Rows from block 3 of a small self-supervised audio encoder (BEST-RQ), named by matrix and row number. Rows with one number within an expert belong to one neuron, the router's apart. Each number is 50 + 15 x the weight over its row's rms, rounded and kept within 0 to 99. All counts start at 0.
After each expert's rows are labels from the 100 clips, of 14976, where the router gives the expert most weight on average: "responds to" is what is common among them. Only what is clearly more common there than usual is listed. The data: short read English sentences (LibriTTS-R). In brackets: how many of the 100, against the usual share in percent.
# router: router (model.blocks.3.mlp.router.weight, 32x256, trained with AdamW), inputs 0-127
# gate: expert gate (model.blocks.3.mlp.gate, 32x128x256), inputs 0-127
# up: expert up (model.blocks.3.mlp.up, 32x128x256), inputs 0-127
# down: expert down (model.blocks.3.mlp.down, 32x256x128, transposed), outputs 0-127

# expert 17
router.17:57 31 46 66 34 32 43 45 58 29 46 18 64 32 97 31 64 24 47 00 68 86 73 59 46 62 32 48 24 55 49 58 56 45 56 58 56 40 42 47 71 45 60 48 64 41 35 40 42 50 49 56 56 13 41 53 51 54 55 40 81 30 52 44 47 84 46 56 54 77 44 50 41 41 36 37 50 52 57 40 52 31 45 34 27 40 30 71 62 50 57 73 43 67 58 75 31 52 31 44 34 43 81 55 65 28 41 61 53 33 40 18 53 37 56 43 42 60 37 56 70 51 72 56 48 41 48 82
gate.0:42 26 39 50 54 48 50 32 59 37 35 58 47 18 35 34 56 38 72 42 21 63 71 44 61 53 62 63 42 24 75 46 59 57 49 18 39 52 53 51 49 32 61 36 36 64 28 40 56 54 51 55 28 42 51 40 48 61 60 78 36 48 53 37 60 52 35 45 50 51 66 57 79 61 78 33 57 29 66 60 54 55 28 67 35 38 48 40 33 29 42 49 58 59 29 48 43 64 23 47 52 28 56 59 43 42 75 61 57 72 54 48 22 63 51 43 64 47 41 62 46 60 81 41 56 45 20 65
up.0:69 50 35 64 56 23 40 57 61 59 48 41 37 28 46 48 70 42 53 30 59 59 61 62 25 34 67 64 49 47 50 50 69 42 77 72 53 35 20 68 99 59 58 23 57 69 36 46 32 67 49 38 49 39 45 64 37 52 45 53 40 36 57 46 56 30 71 45 64 52 39 41 66 53 46 55 47 37 57 43 43 47 53 42 32 72 39 53 71 41 47 32 48 62 41 50 46 94 29 79 44 36 48 49 53 84 26 61 21 40 32 56 39 41 46 41 43 43 68 55 31 46 60 55 46 55 33 56
down.0:56 53 84 47 45 68 49 47 51 56 66 60 60 44 68 67 39 64 66 32 59 37 32 68 26 53 10 57 49 42 60 60 48 30 80 73 39 50 54 26 29 77 45 51 54 41 46 47 46 83 52 51 40 46 77 40 56 17 58 64 43 45 06 39 43 56 44 24 37 39 47 59 55 63 37 55 46 44 63 52 54 55 84 74 49 44 62 46 42 52 47 48 69 75 42 46 49 56 36 28 70 60 59 53 59 41 53 68 24 66 60 69 39 60 56 56 47 50 24 35 45 72 57 51 42 42 58 57
responds to: voice: male (95 vs 46.2)

# expert 11
router.11:76 39 58 47 51 41 51 40 53 39 48 52 47 73 46 39 62 71 73 05 80 76 63 50 38 54 43 56 39 78 58 42 54 57 49 75 43 56 62 47 69 47 49 48 43 40 45 42 32 29 53 60 78 55 38 60 54 58 53 86 64 79 42 40 68 75 35 57 39 61 64 53 46 62 44 31 37 25 38 77 38 70 56 41 77 61 69 17 47 57 48 34 52 30 76 40 71 43 47 71 29 67 68 43 24 54 54 61 27 57 51 35 61 66 74 50 60 70 65 65 45 40 62 61 48 35 36 59
gate.4:30 24 43 32 55 76 39 26 38 58 18 52 49 56 82 46 45 45 15 47 55 81 30 47 00 67 49 51 39 55 50 53 55 58 59 53 57 49 69 80 54 40 60 62 42 80 41 35 51 63 54 52 36 55 39 58 51 75 20 51 28 36 53 55 42 44 37 63 65 49 48 46 32 37 45 49 53 70 51 48 50 26 29 57 50 71 58 33 45 59 65 78 76 47 43 46 15 47 46 71 45 12 69 46 66 50 45 79 74 56 72 73 45 28 35 11 37 61 49 17 57 39 44 54 36 44 67 47
up.4:72 40 66 55 33 62 61 38 41 26 96 72 62 41 80 43 62 61 24 43 61 93 60 43 49 57 54 54 58 64 51 74 68 53 34 16 32 41 85 24 43 38 53 60 39 99 37 25 48 69 56 45 23 60 52 37 47 52 77 67 57 27 48 53 86 36 36 46 60 45 37 56 67 18 32 30 48 53 30 44 47 57 48 68 53 50 61 57 43 58 67 63 44 56 69 40 41 52 84 68 44 01 34 58 61 42 33 62 67 49 72 48 40 30 59 42 47 58 38 70 43 47 67 24 61 32 32 64
down.4:49 44 54 71 80 33 37 48 65 58 47 25 44 43 60 51 34 49 56 54 66 65 43 44 43 36 58 44 53 43 59 48 59 66 50 74 21 69 78 65 70 42 58 62 41 67 56 21 25 52 28 63 54 42 63 85 54 26 59 51 62 17 54 29 62 80 48 71 60 30 56 54 62 64 47 60 40 59 55 60 37 52 50 68 41 99 48 78 58 46 46 57 51 37 40 86 41 46 29 51 53 67 76 56 44 57 46 65 31 48 61 48 54 40 39 42 72 36 45 55 91 30 52 51 40 46 26 53
responds to: voice: female (93 vs 53.8)

# expert 29
router.29:22 85 47 36 57 40 28 49 58 48 54 36 70 28 22 34 45 33 74 53 48 40 27 46 48 72 63 33 28 19 39 55 65 55 45 41 59 67 23 70 39 37 40 57 53 26 40 59 44 60 34 57 15 35 48 40 70 40 43 31 25 25 34 58 11 46 47 35 66 41 51 47 29 16 68 56 60 61 67 55 53 32 43 32 58 52 52 69 41 23 56 43 31 26 42 71 28 59 39 41 75 49 27 52 27 36 54 35 40 48 62 61 17 44 33 46 36 30 37 45 40 45 61 46 59 17 46 40
gate.0:47 49 44 81 48 29 44 51 42 35 47 46 83 51 50 72 49 46 48 32 80 58 53 44 36 25 64 76 64 81 52 46 45 44 55 59 73 72 59 38 37 41 47 56 62 40 66 38 33 20 43 59 50 47 27 66 53 48 39 23 45 42 22 08 54 10 55 54 58 64 59 49 28 47 52 43 54 55 30 44 35 76 60 48 40 45 54 28 26 55 52 39 62 47 26 49 40 45 65 81 41 84 59 50 46 60 70 13 88 50 53 53 70 59 32 30 47 53 69 43 50 48 68 53 50 70 40 61
up.0:41 59 53 54 42 47 41 44 50 34 58 40 73 54 43 51 43 74 54 42 88 69 58 32 47 25 40 81 38 68 47 40 48 50 55 60 62 47 59 54 56 32 54 51 55 47 69 38 41 41 31 67 40 74 34 58 47 36 54 35 22 46 42 00 56 35 49 53 59 69 59 54 27 43 49 56 58 59 53 38 37 62 52 35 48 34 46 41 24 53 45 51 55 36 13 63 46 42 44 66 54 85 62 43 44 52 52 41 60 40 57 28 51 42 35 20 25 56 59 27 50 54 57 62 42 50 36 59
down.0:37 54 40 25 35 51 32 55 61 86 72 63 71 48 64 88 53 50 70 52 51 48 42 50 41 47 52 84 43 24 54 56 42 50 49 60 17 61 29 59 60 18 16 37 53 42 59 69 59 29 51 84 25 56 47 61 76 75 36 50 50 70 90 56 55 27 48 59 40 47 48 37 72 20 78 64 54 54 54 41 58 41 57 50 55 48 51 46 66 49 70 45 49 28 70 54 39 52 46 41 32 24 36 58 53 49 38 53 63 21 30 40 64 49 62 62 65 62 18 66 32 42 43 53 55 39 43 55
responds to: voice: female (83 vs 53.8)

# expert 3
router.3:63 35 53 57 33 50 54 17 30 51 53 31 31 81 52 36 68 78 69 23 59 39 64 64 53 37 49 67 61 44 55 40 46 53 29 78 34 38 37 52 40 48 56 33 62 39 75 48 43 37 78 70 71 55 43 58 62 63 31 42 65 41 49 51 47 64 39 63 30 60 29 20 37 37 26 49 48 22 64 51 55 48 64 33 44 57 41 47 52 76 30 74 58 60 76 44 57 43 54 37 29 41 71 49 43 48 55 80 26 51 10 44 55 53 68 47 40 58 57 75 70 33 52 79 47 50 50 72
gate.0:65 56 64 43 49 45 41 44 51 67 45 59 62 49 47 30 36 53 52 57 58 74 60 72 36 57 47 63 52 54 47 39 46 47 30 50 58 57 45 44 41 36 49 48 47 56 93 50 33 63 54 53 29 59 47 44 42 44 46 50 32 37 86 52 49 53 24 30 34 54 78 62 53 32 35 62 65 68 56 52 52 72 59 49 43 78 43 62 58 54 53 71 61 78 37 46 48 38 80 34 53 60 60 82 20 44 52 67 58 50 74 53 56 56 63 50 55 51 56 51 57 59 56 46 30 49 57 62
up.0:40 40 58 40 58 42 28 36 56 56 56 52 69 54 62 60 52 48 86 29 38 53 54 42 50 39 45 71 43 46 62 66 44 31 53 58 53 65 64 38 47 39 50 66 45 62 79 29 63 53 59 35 58 51 53 43 50 45 56 39 44 59 44 39 58 55 57 39 49 32 23 40 38 65 61 65 50 54 57 71 59 55 35 30 55 20 08 53 58 47 47 78 39 51 81 62 59 38 11 41 50 71 45 45 61 11 37 44 58 57 53 51 61 36 41 11 41 25 74 77 24 38 35 54 57 21 48 46
down.0:42 75 23 70 50 40 63 51 84 53 39 59 41 22 24 40 45 34 52 72 31 55 27 41 66 11 50 38 24 37 41 50 70 58 45 47 71 34 31 59 39 53 73 48 57 56 43 20 85 66 38 77 23 33 50 36 44 61 47 68 33 60 30 45 49 51 45 48 33 43 33 64 44 22 30 56 53 59 54 43 59 53 59 55 59 39 58 40 52 45 48 62 45 29 32 44 74 55 56 48 52 34 38 48 24 55 62 48 58 43 64 60 63 39 76 39 57 39 32 33 44 45 73 40 39 45 56 66
responds to: the word "you" (34 vs 14.9)

# expert 12
router.12:46 51 70 45 64 38 66 41 50 29 88 39 32 87 67 35 69 50 45 26 74 52 39 86 35 44 48 45 71 39 70 61 67 53 55 43 75 56 72 50 49 59 50 34 43 45 61 63 36 44 83 69 76 68 45 89 63 27 52 61 52 47 40 62 77 66 54 49 30 52 57 39 26 42 63 38 48 15 35 55 70 61 59 57 54 40 50 60 55 61 59 66 64 58 73 51 53 31 44 73 57 62 53 32 49 38 50 67 45 83 59 44 58 75 66 54 46 74 56 40 63 44 24 74 58 79 48 32
gate.4:35 41 64 58 61 51 65 52 67 73 47 69 21 24 74 56 39 50 39 31 65 34 49 72 61 53 46 44 18 48 54 63 34 53 46 60 86 53 47 33 35 51 34 55 40 43 84 58 49 53 77 53 52 48 58 52 78 49 41 58 60 57 71 52 59 50 49 43 41 50 75 21 00 63 58 70 58 53 58 03 20 63 27 52 33 53 69 40 29 80 31 53 53 73 39 70 50 62 43 49 63 50 61 51 57 66 51 64 75 63 46 33 48 29 68 77 35 68 43 13 38 43 61 40 53 57 28 52
up.4:50 48 54 61 49 63 71 54 74 89 38 49 24 29 74 48 34 50 36 31 42 41 44 55 75 57 36 48 12 50 52 47 41 63 41 58 64 60 60 44 29 46 48 33 56 29 67 48 69 45 79 42 59 49 50 46 87 50 65 42 62 55 60 54 61 33 46 49 57 53 66 46 26 46 53 75 60 58 28 28 22 44 44 52 34 18 44 25 37 82 64 39 74 53 27 57 44 48 36 44 85 42 57 51 49 72 53 79 58 59 51 29 46 52 35 48 49 74 74 24 36 45 50 48 62 63 35 61
down.4:53 58 57 55 67 63 61 34 43 46 56 40 13 31 32 47 45 51 33 57 69 56 36 65 55 26 85 42 51 47 64 40 48 46 58 24 15 31 54 61 54 76 52 99 72 66 74 57 46 30 21 63 67 38 42 59 51 42 61 67 40 69 37 51 62 69 58 60 54 44 37 33 39 25 55 55 63 54 50 62 41 52 57 22 53 79 52 30 50 36 48 49 32 63 62 49 59 35 23 51 78 38 64 39 69 61 58 63 46 24 60 35 54 31 49 51 34 35 37 58 43 57 51 52 67 22 66 39
responds to: the word "you" (35 vs 14.9)

# expert 18
router.18:47 33 52 53 60 30 86 42 29 56 54 37 52 51 71 53 56 70 44 24 39 52 93 73 35 33 38 60 77 82 50 23 50 51 55 67 65 38 76 52 46 43 54 56 61 57 54 45 44 36 77 48 55 39 42 58 52 62 54 40 41 67 52 47 58 59 48 44 39 48 51 55 80 42 37 30 35 23 39 29 62 63 39 52 34 63 65 43 56 76 47 54 51 76 61 50 57 60 72 36 10 41 73 30 57 61 66 67 23 85 30 37 84 51 56 53 37 60 48 56 66 51 76 69 46 50 46 76
gate.7:43 48 42 42 64 39 53 28 42 57 52 40 35 53 51 50 58 61 32 49 41 36 65 43 57 46 67 54 51 47 48 34 37 38 36 50 57 44 36 48 35 58 56 53 68 77 34 41 42 93 41 97 38 41 49 61 39 80 49 50 39 50 30 51 46 54 31 74 60 48 71 88 54 50 50 67 75 27 45 47 50 68 35 68 53 56 60 27 34 41 73 38 67 53 60 53 49 46 57 41 39 33 64 57 34 72 49 43 38 61 30 38 32 89 42 29 59 35 65 45 52 56 75 70 59 44 27 40
up.7:39 65 40 51 50 64 45 56 51 22 28 50 27 64 41 58 66 48 44 47 61 62 53 57 38 56 55 37 51 30 20 66 27 60 49 58 64 61 57 42 53 31 60 48 42 52 62 49 68 13 37 04 65 52 69 58 71 67 39 63 39 64 57 72 76 49 58 57 36 49 51 12 31 36 54 49 19 75 29 53 39 38 54 28 63 48 55 80 44 34 28 74 33 51 59 50 50 67 44 63 60 70 49 38 59 58 40 42 52 41 68 49 61 45 60 53 62 45 49 29 38 34 50 45 45 44 51 56
down.7:64 34 65 66 59 48 12 36 47 67 76 63 30 64 64 43 44 48 48 50 74 36 49 23 60 66 76 61 43 64 42 32 37 60 57 52 68 72 52 56 60 53 57 54 44 71 51 32 57 55 54 09 19 58 55 26 64 85 48 40 84 56 80 62 46 56 61 32 40 74 40 45 33 21 56 46 70 45 65 55 68 46 48 48 78 35 52 56 35 60 38 53 75 63 50 58 49 56 75 47 55 28 58 57 49 32 63 23 50 52 21 40 45 30 69 46 48 44 42 40 43 44 66 56 58 19 35 55
responds to: voice: female (93 vs 53.8)

# expert 27
router.27:64 20 42 64 50 34 61 55 62 61 50 44 32 57 87 64 61 59 63 29 38 57 57 79 61 52 62 65 67 67 56 46 50 60 48 57 65 36 47 62 32 50 41 56 49 31 74 29 35 34 61 54 80 51 87 57 45 59 63 70 47 58 40 22 74 67 37 68 55 82 15 55 38 41 32 25 46 28 32 80 62 42 66 35 46 46 25 33 54 58 64 49 56 53 58 49 68 49 33 51 21 65 79 50 49 46 42 59 51 54 34 29 64 61 57 46 26 18 34 62 70 48 36 60 41 47 48 74
gate.0:57 47 37 36 46 36 48 49 80 56 45 33 56 47 44 37 82 35 99 22 58 50 47 98 68 41 58 49 52 47 49 48 53 51 40 73 43 56 30 23 59 48 31 52 31 53 36 73 33 24 56 51 51 45 57 44 50 31 54 40 55 54 78 42 38 78 53 50 35 62 53 27 39 26 31 40 57 35 40 99 45 35 42 42 44 69 34 38 57 60 66 63 58 36 57 48 59 37 35 19 67 55 44 54 52 40 58 58 54 68 56 51 68 43 30 36 54 54 48 41 46 40 48 58 49 53 48 20
up.0:38 37 56 62 49 40 39 65 00 28 53 63 47 68 49 49 43 62 00 69 56 53 63 17 40 61 30 66 36 48 37 50 44 43 69 31 61 58 54 62 29 46 68 47 54 46 60 63 66 87 59 50 70 48 32 58 50 53 60 52 80 44 41 58 52 51 52 39 55 35 53 80 75 53 61 56 52 54 63 34 68 60 53 57 56 44 61 72 44 56 28 31 32 52 57 37 52 60 59 73 64 47 42 48 55 57 42 64 44 26 64 67 28 75 48 45 43 51 52 67 49 58 33 33 58 58 58 89
down.0:79 50 63 50 53 62 50 41 61 48 49 53 72 73 48 49 54 59 61 49 32 65 50 29 45 34 67 51 50 52 56 50 39 48 56 41 69 42 48 46 10 59 56 52 36 50 53 38 68 43 43 68 46 45 63 24 27 49 56 49 32 37 77 53 51 30 43 52 31 46 28 44 32 32 70 52 37 43 52 74 56 49 28 68 43 82 53 74 70 55 50 59 32 45 73 46 52 92 50 43 60 61 41 46 69 34 47 23 40 75 62 40 49 51 47 54 64 78 59 44 68 75 51 37 50 49 37 43
responds to: voice: male (94 vs 46.2)

# expert 28
router.28:67 57 43 58 34 45 51 49 51 42 70 39 28 80 54 43 49 62 52 06 49 39 64 90 58 61 46 63 38 68 83 30 53 52 47 94 43 58 63 51 64 66 29 64 50 68 61 38 42 45 59 46 62 54 68 45 48 49 56 45 81 86 34 37 58 80 35 47 03 63 32 47 55 36 56 33 60 30 46 41 50 48 48 74 57 48 60 12 61 65 54 47 56 39 67 39 51 48 60 51 11 51 51 44 69 66 54 62 51 54 52 43 53 36 68 58 26 53 45 72 73 39 39 72 39 70 68 74
gate.4:53 50 48 26 50 65 29 23 40 29 43 37 52 68 33 42 62 66 46 40 46 62 59 45 57 45 58 52 61 55 33 41 57 43 49 53 45 47 47 08 60 54 54 73 39 41 39 50 39 40 30 55 36 32 79 55 61 31 32 69 42 23 62 49 20 30 45 61 51 49 64 63 75 29 43 78 45 48 29 63 41 68 15 60 27 58 80 55 54 50 49 37 50 84 50 78 37 55 19 75 63 57 31 59 80 47 39 45 55 30 49 28 48 42 39 25 55 51 48 21 56 55 36 57 29 54 45 49
up.4:60 52 40 67 48 36 91 59 71 42 27 48 44 55 52 66 47 17 59 60 45 60 62 54 36 56 43 53 18 45 33 59 59 69 47 32 42 47 08 10 48 64 69 50 58 57 43 74 71 54 65 44 36 50 46 51 25 52 43 44 59 91 35 60 59 27 61 50 34 59 52 50 52 41 60 38 60 51 54 41 42 32 54 67 57 64 49 44 58 58 36 60 49 50 27 26 53 64 35 58 58 33 66 29 55 71 43 35 35 74 41 43 59 43 52 61 51 56 54 51 44 29 35 51 36 39 55 42
down.4:54 52 32 47 53 16 39 46 58 66 36 74 74 15 48 23 44 37 72 43 49 53 38 40 48 50 56 28 46 64 42 58 49 55 46 43 58 56 40 54 45 41 70 43 56 86 42 55 46 27 77 40 40 59 76 51 69 52 54 56 83 88 47 44 17 43 30 55 78 69 66 60 52 74 53 37 51 63 41 78 48 61 55 39 59 63 70 34 16 54 43 36 46 57 55 45 67 72 06 49 19 37 61 37 16 40 47 45 48 50 36 27 63 43 35 60 52 64 40 41 34 73 42 50 35 47 86 50
responds to: voice: male (95 vs 46.2)