{"arch": "transformer", "model": "self-supervised audio encoder (BEST-RQ)", "dataset": "short read English sentences (LibriTTS-R)", "train_examples": 26041, "n_mels": 64, "hop_length": 160, "input": "log_mel", "win_length": 512, "codebook_size": 1024, "mask_prob": 0.05, "norm": "layernorm", "norm_position": "pre", "activation": "swiglu", "mlp_ratio": 3, "head_dim": 32, "fused_qkv": false, "bias": "all", "qk_norm": false, "layer_scale_init": 0.01, "parallel_block": false, "inner_norm": false, "moe": "top_k", "num_experts": 32, "moe_every": 2, "expert_mlp_ratio": 0.5, "experts_per_token": 1, "shared_expert": true, "subsampling": 4, "layers": 14, "width": 256, "positions": "relative_bias", "residual_init": "scaled_by_depth", "optimizer": "soap", "beta2": 0.99, "lr": 0.0018, "beta1": 0.9, "shampoo_beta": 0.95, "eps": 1e-08, "precondition_frequency": 50, "max_precond_dim": 1536, "one_sided": false, "adamw_lr_other_params": 0.0011, "grad_clip": 5.0, "cautious_weight_decay": true, "steps": 6600, "batch_size": 128, "epochs": 32.4, "lr_schedule": "step", "warmup_steps": 660, "weight_decay": 0.1, "adamw_weight_decay_other_params": 0.05}
Rows from block 5 of a small self-supervised audio encoder (BEST-RQ), named by matrix and row number. Rows with one number within an expert belong to one neuron, the router's apart. Each number is 500 + 40 x the weight over its row's rms, rounded and kept within 0 to 999. All counts start at 0. Numbers have three digits each. After the name is the row's rms in percent of the matrix's.
After each expert's rows are labels from the 100 clips, of 14976, where the router gives the expert most weight on average: "strongest on" is what is common among them. Only what is clearly more common there than usual is listed. The data: short read English sentences (LibriTTS-R). In brackets: how many of the 100.
# router: router (model.blocks.5.mlp.router.weight, 32x256, trained with AdamW), inputs 0-85
# gate: expert gate (model.blocks.5.mlp.gate, 32x128x256), inputs 0-85
# up: expert up (model.blocks.5.mlp.up, 32x128x256), inputs 0-85
# down: expert down (model.blocks.5.mlp.down, 32x256x128, transposed), outputs 0-85

# expert 0
router.0 062:558447445530420539519527492535527476507492574470504537551388534462549557543547463519531493527439434543480503509499536522525531452464494442511464523454546520570484557487476494449433560519533509540453443512429537470480522544482450506494530546543556473536574511
gate.0 078:487487472537519498512524622551583578493455461528546452515529497466440455484425509510478524543464476502495553449493473508570435538476510504503475481567440558504444458472528505518463556469536515455537500444531416480516535405455544499469479475492494455424492507
up.0 079:497513475467446466529480514469536498487525504467518543498447500492519514452444515556492517423488480459565509451554520512429470507515484511547524499411450445563538480513537520500418541484517519519498563536470548486453516533490475571517397490553513531548499499
down.0 084:560430564486512570499458506477483449453477415491503537482461542511596394528488463570499501518474447480496499532533529482501485548527534505397490457507541517494453470548553495546501441501481456533485508449519492547473462434531562489515492526459553502475511523
gate.1 106:461502550523559502443534470482510455524529533508398439492537494472429454458547518500500511500515587537475414557486502528552482532450528515480555491593518536475537545461496541471482470509546456561498525575435511468555554563423505455534524448556518522471511556
up.1 123:483555538461439500527461492545402481497528527540518418521600484467519507447555520449435505494490510452539482500476504604462523499492598507483478451674587458547509572422398551518487442513494448519525481505539448522557515449540468499566419508481551469493530466
down.1 109:461469497485500473507525500526514439465490584531475522507480549540459459478453456517431519513557521525513481498477462526485515478540525412506498441489511509513483561519614503442392492473454469489499487534441494575466506624496520392527543536486540498496515539
strongest on: voice: male (97)

# expert 21
router.21 066:514503516458537499549524511515546450524543611458453518496409543482568590524483477551568467512469539504477514519463489490478492455525464437501470546539533480477540480543543486476532487482464512457453444487476591455485508528466524406505452531528523534518580507
gate.0 105:578486510511513454502502490515504515501531563472523494500453504556491472408453481504485521503521504517469507506500479465526577493485502497533555443499504540490455446582485590487495438462542537499468488452561492460464520532512432573473496515491419452473497475
up.0 099:539481553494522520526460449440471459492541579527443530492421463509502483377488467531553545515524523487425522538521419574544533479506501503461537442478496538468515493525486477527539400504518536517482512492548498525470437508493467529486422522519431495493450477
down.0 097:457459454499523500544447464438489517493483462438459438502524415482523475541641445529499406523452414488486557483499544518459450507492521454528517535532591473475527453434481502513453515490464471475491544457452535512443449574462541474522508506512499564524553528
gate.1 101:521527492472436524485567470482519534506514511534505510490535506564510542463459479514489516472523592474464502524447538454486496480548482508553469527451531495516526449524596471471537517451467479527487469509479475443495384516505416468516451510496473528583509416
up.1 109:525500514467453444493504455480515582551503572527498480511543556532592488457470492545462519492482604500466523543482558525432492525591534472498526476446551490448545448546584554481521500482518455560462462458492524515479406506512503460555474504500461571576500444
down.1 103:470476463505498557575531553528522475515491497473467585437462526507501426499501563507433526498492499487497520501463484565540460434455491524547555449486526478527458479531479532494541565368540499554482472488561496565475457498508603409584511505508498507481538516
strongest on: voice: female (95)

# expert 24
router.24 083:518484449532506505502459469489561552486553552542494443532460480493529552488521444486543510499489523489515466545461456551530482465482456432488548506483532477500558485518486498442507449521540461454475480457431521477485542454497496481547534418515519506526684521
gate.0 097:448454550534544457528441475486505504570425473554530507524490483536507466531507460502475460482491476530539484618520446616535513522550487508508496520474419535435517528493489540459472589513486526452484519447502440451481505473497506459457450490496484505503532544
up.0 087:500474511459388506455507514406512467528535485456455508613518532522517460486502485484488455511528495479567456537497535458504549503516514477536456571512515474431438479494461463559537577488469473520516485543513485520580446491487513483515517525499479470509518399
down.0 086:548467557543499562535503538524480533588480431503508439443441528516483499441477544511517518466506471442458463513437502536454529509509500554459481505537541549491471520522574508494487433518533470512459513540463536579466503472496512540541474499487501449567536479
gate.1 094:450513547536475505479478525499543517545500471492526561484533496534595523494441505523461515489429565444476535511470447454477493481465497504485444502433511544519454518564560577486466529530537451515490465502552562471472468494443472500454495478474474529473492522
up.1 099:477500451452491562498472487553520475570465455478482549471513528527478375489553499509576446504571541527533501535543549559576504458449550523503430504465447504493461520490488488504530448501527614488516528481481511484529524486453480439573498522548521457527511514
down.1 101:499424479599523464498504525466515510442515490506493418493408436494522504453548492508483465506527442537520502482493473522521396461476508515525503536500456519456463472476477482523528489591485488444512468482493464375501430406489535555510568535462497533404483473
strongest on: voice: female (89)

# expert 7
router.7 070:536478468559458554563495528599547491440537577495511488470470498527582627465527488546491472554451472526530548557507563560530546479532479449530455528490486471477496476536562452497544542516563498470457507428518520468460539488474463451507494526534539501509575523
gate.0 079:527506520461545503485501517435480482515478517475432488486618585460555515465475521492454523470516510519587531495519493473506483493456438565482504517443506525470507441427547486490560452538486492489587612437503484469521468493594437479517530471398538473466501508
up.0 082:446513488492564508528469565467465464434578539460436469496492441464496486579561484582405500583476478495534381521480426466535467468544539495464478532496531453432486481491517464542522529515553461497495518570547522587484500479486478449485503562491391479488526496
down.0 087:502470558455488521493532485437460461457489495528473376517477535495500460440445439525500593466518494601459517434498529450513457478499473440501529537488561519536509420537510497501601525493567518471499464501502495453590505475472467416503490518483434550460491479
gate.1 086:535439493525474530515486480477469492459427525476502505475489575489487390496459556506588478529476498522475537566521503487524471523455471592528472558398499506453517533564461497457472491514506605530474544468533537528506492472532502493477499554518522487500434503
up.1 082:514505478457499474487540470525499525512485488495521518443501487544509497527523531564458510556483510530451476506463463555483511426539543465513470464438482543494492493527507410504441475527461449488506503594542478460526545494437494517503472499466502550511526481
down.1 089:545457521526507518516550502526515532534491513523503526544445539458535444524645514488545565482527533526481511508462607479560534530491539394469481552544525491496523578536613517520553455603477506525480444512544455447431460499517475494507500482442428522557519466
strongest on: voice: male (95)

# expert 20
router.20 071:510448517517490545556467549415595505526516531500457571505453493484530627560547500541530419486499482518515563534456523508508471488500463420537497536455456486547511504511550487454500602498476492513487463463431511457458514516461493433528521571536540508554501507
gate.0 092:531475531560480535498512424494472460523538515372519509366458435553515524460531435507535529529558483494516472563512540554490516563428538475504575515477494504479576481453519527553485475532526450485503403462511491557533520423490476539512466529506502449558476502
up.0 091:526469483501523556505535456529464436563514503436513546459421464524483526496543490515537601527548467528494421566450562533469532549447538487431551490544469480518593472538448517489472435525518532475492415465495525543530493417469517500464434523527479465500512531
down.0 096:511492631478474476552494496502545502521541558510508482504486567490495490516443532507516589561528434499490530525534492486515530529503491527446506529489447515496500507481446499530522577505510436558481471544519498555555518549536391522438530519453494488438468516
gate.1 110:514474485512520465522546523452522531457547435465526535460502530533510519502500469495554417487483506485494502488565463453482468565478480535549407533499457470511544510463484460512468469498456551483506486469528507525564507447524448524489491520582546599549463556
up.1 115:499549492486489574431480545544480447545476484548507449574552437512557521496465513533454600480533499528525491519462469502493520386540544496459531511484581476503431522561535526514525492561504469484424566494414558474450468573463538483545476564452492449475511483
down.1 103:499469517509489504486484511582504513493518429483541402480447490522488536469411492496520531515471538530441492490441522498492581535539538558482494473523550488513497549514572533532556574508462482472492504474549471490518462532530437467534534506483579470516444499
strongest on: voice: male (99); the word "of" (26)

# expert 1
router.1 072:541505544516506491517457483534476525516589510533500591476540464512523625509542460534550474546476480523495509544480399582498531531474456505548500494442514480521523523447575527502474636516526496447481485457504499531467462419489488451472499550488480591548546478
gate.0 123:522470478500519532488493494543469511541447510508468476478500494507448505489528488577561517514507517559581506469477462683557540503520435546515506476605407535502554514565500626547527477499475485498480518499533503486497501477466430548460485528568470498492499491
up.0 143:501462437546562530487508525484601494467473458526489520447507495537451563612500488485494495518498482515497586565472511516510416535515393519498455469521472457469550509508474497575592530571438457524453491468530464489510498501519519499468508476552544516532562563
down.0 136:527493468499474464558545502467456508444489499512486565494480480452551372557574509470468491549493422504511576487535502484573530467501498456545484499357495554486513517549489545469477519501554490470397489459511482485530506462526598618521486503489420478422537478
gate.1 110:476494512467581484468518546475483538553525465497459539502514530490530506434521489465496452496535472511560476535426548465417469503514441495514458486550564530546501563550555487514454595471533474459521482464522475467552490451514512509526561530466512513438597494
up.1 103:492508499454590540480510537478529444522496474483469538510506527517529513369528442480510444547486515474524488520478522461408498545456441491519475486535522560554499570544557475503467571487571454463513441499523459496504470500499466502502521505454562498387613465
down.1 100:494573507471496531513435508520466503501518483553517505564495497478518487542499446490506508498492504503481569491508518508441459457490511533566512532531469533450542457468467533431574571469412489445416482497502618441461478588508533530509535402481465586489552467
strongest on: voice: female (99)

# expert 4
router.4 096:510454492522456502478506486500502533478561471473486614462335580533496531457513501489511477491499524486517445468444559457396502514504534446525531536458498490520525508455556514473468491448493496405394496502474557569513471484504528497501505453538478446568471537
gate.0 092:457555456482442500459488440553483492453414468438553468479549460442466473492508423512505452547496497489511521452528576463489529470477444413572533529470413462490498513491502484538575541417546574535502527479506543556480491534566497489438532458492503463490485461
up.0 091:489507488479423479448498462526472486472394493442559513481540476472436515451546477562535486509491496492500445470493541476479534487441505447559500503480496485536521514460541428523615517479530514562450486470526504512470461528543476425462517489465499414497445442
down.0 093:502541487456494439489536494511488499518520567502529510473460508498488485484471537528518496528501439440495502461558558527495471515471533396481523519495479547545484554466459525420441458394416517492435512461471517464496473499486518524483498558517483504512472524
gate.1 064:567465452482448548564527511551555502520513472544527580526575518459478557476491538494550567522527572557490540474555520512509501507457444497502452509586474576461589509478393501563487513536467499439534512545535462444452621507478511505438510453555475418427450394
up.1 077:504501556533514476491521497466496515435536485514496398423533479506527563534446517441542516509475456505501541458424568479429480546542424526486620467456474443589512518546460602457473489497483482462498543549562447560535514453505508467531519504498435559570468509
down.1 079:486551554458507547514496507539489556372479543490507522541485490506452510460517470488504474503538479502474497523503451464459536487538505496471452500500589499526518448466419552485512458523515517571514510491547446514501502495458561530478481490541428575512522524
strongest on: voice: female (99)

# expert 10
router.10 089:537500446535472494501505469466515517531506493508519529595447516537461659516459464564511433560526494494532524537428510520529527495457518444516536481444525421472490563512508454485556477527580466504494497532500502498499508495437481430442513452524471521373545514
gate.0 105:554456512494484491405534526468530502487527536498399515477456492615500531466484533544465473487481524508473439514502484445473464494509499500573496465478614480532486523530537472462504482521494507458471442477550547482510448425432564576467428544568536522542560480
up.0 110:488478477453486486521470488529486496491496498517518459515552498478538399544567512414506486497492479455483572470538490530476503495432500528514514522491419535475486503516522477522452473476523495544502523498457484492540591538598433482516613528485500474442443591
down.0 116:508476511531560572486490443488515488446511555485503618523481434531505489477490481538512527523480520512516439528538492497525432484530506510528520472560446531467438487504453465438564464576466455501519457526526516521509459540550553440527478509492509513496539530
gate.1 097:497490453509540584545531473427500529579605527481443506562433530501496514506480511426521517466497494517457588448464479518428526480504494559491538463597498491422509531479496516486571476485455518511455591542505490493482462458490465426518493466481502489512521481
up.1 106:489477542494478433470454548588494486417402498494539504486522488506509480510503447538504525537484476531512430507504526495594476565474508466508474554354484475531494429560527492502441541485554444484486430422499536489510517511498484554531454493543489533533492496
down.1 125:472401541562548609425518480484520531472519591455537512514602506471502596514545474577503535559500475469470512490490555483541501509533564494555499505564488541505483514529443531506441504457523467515459516498589399545479486610524556498455493491477447505479492541
strongest on: voice: male (81)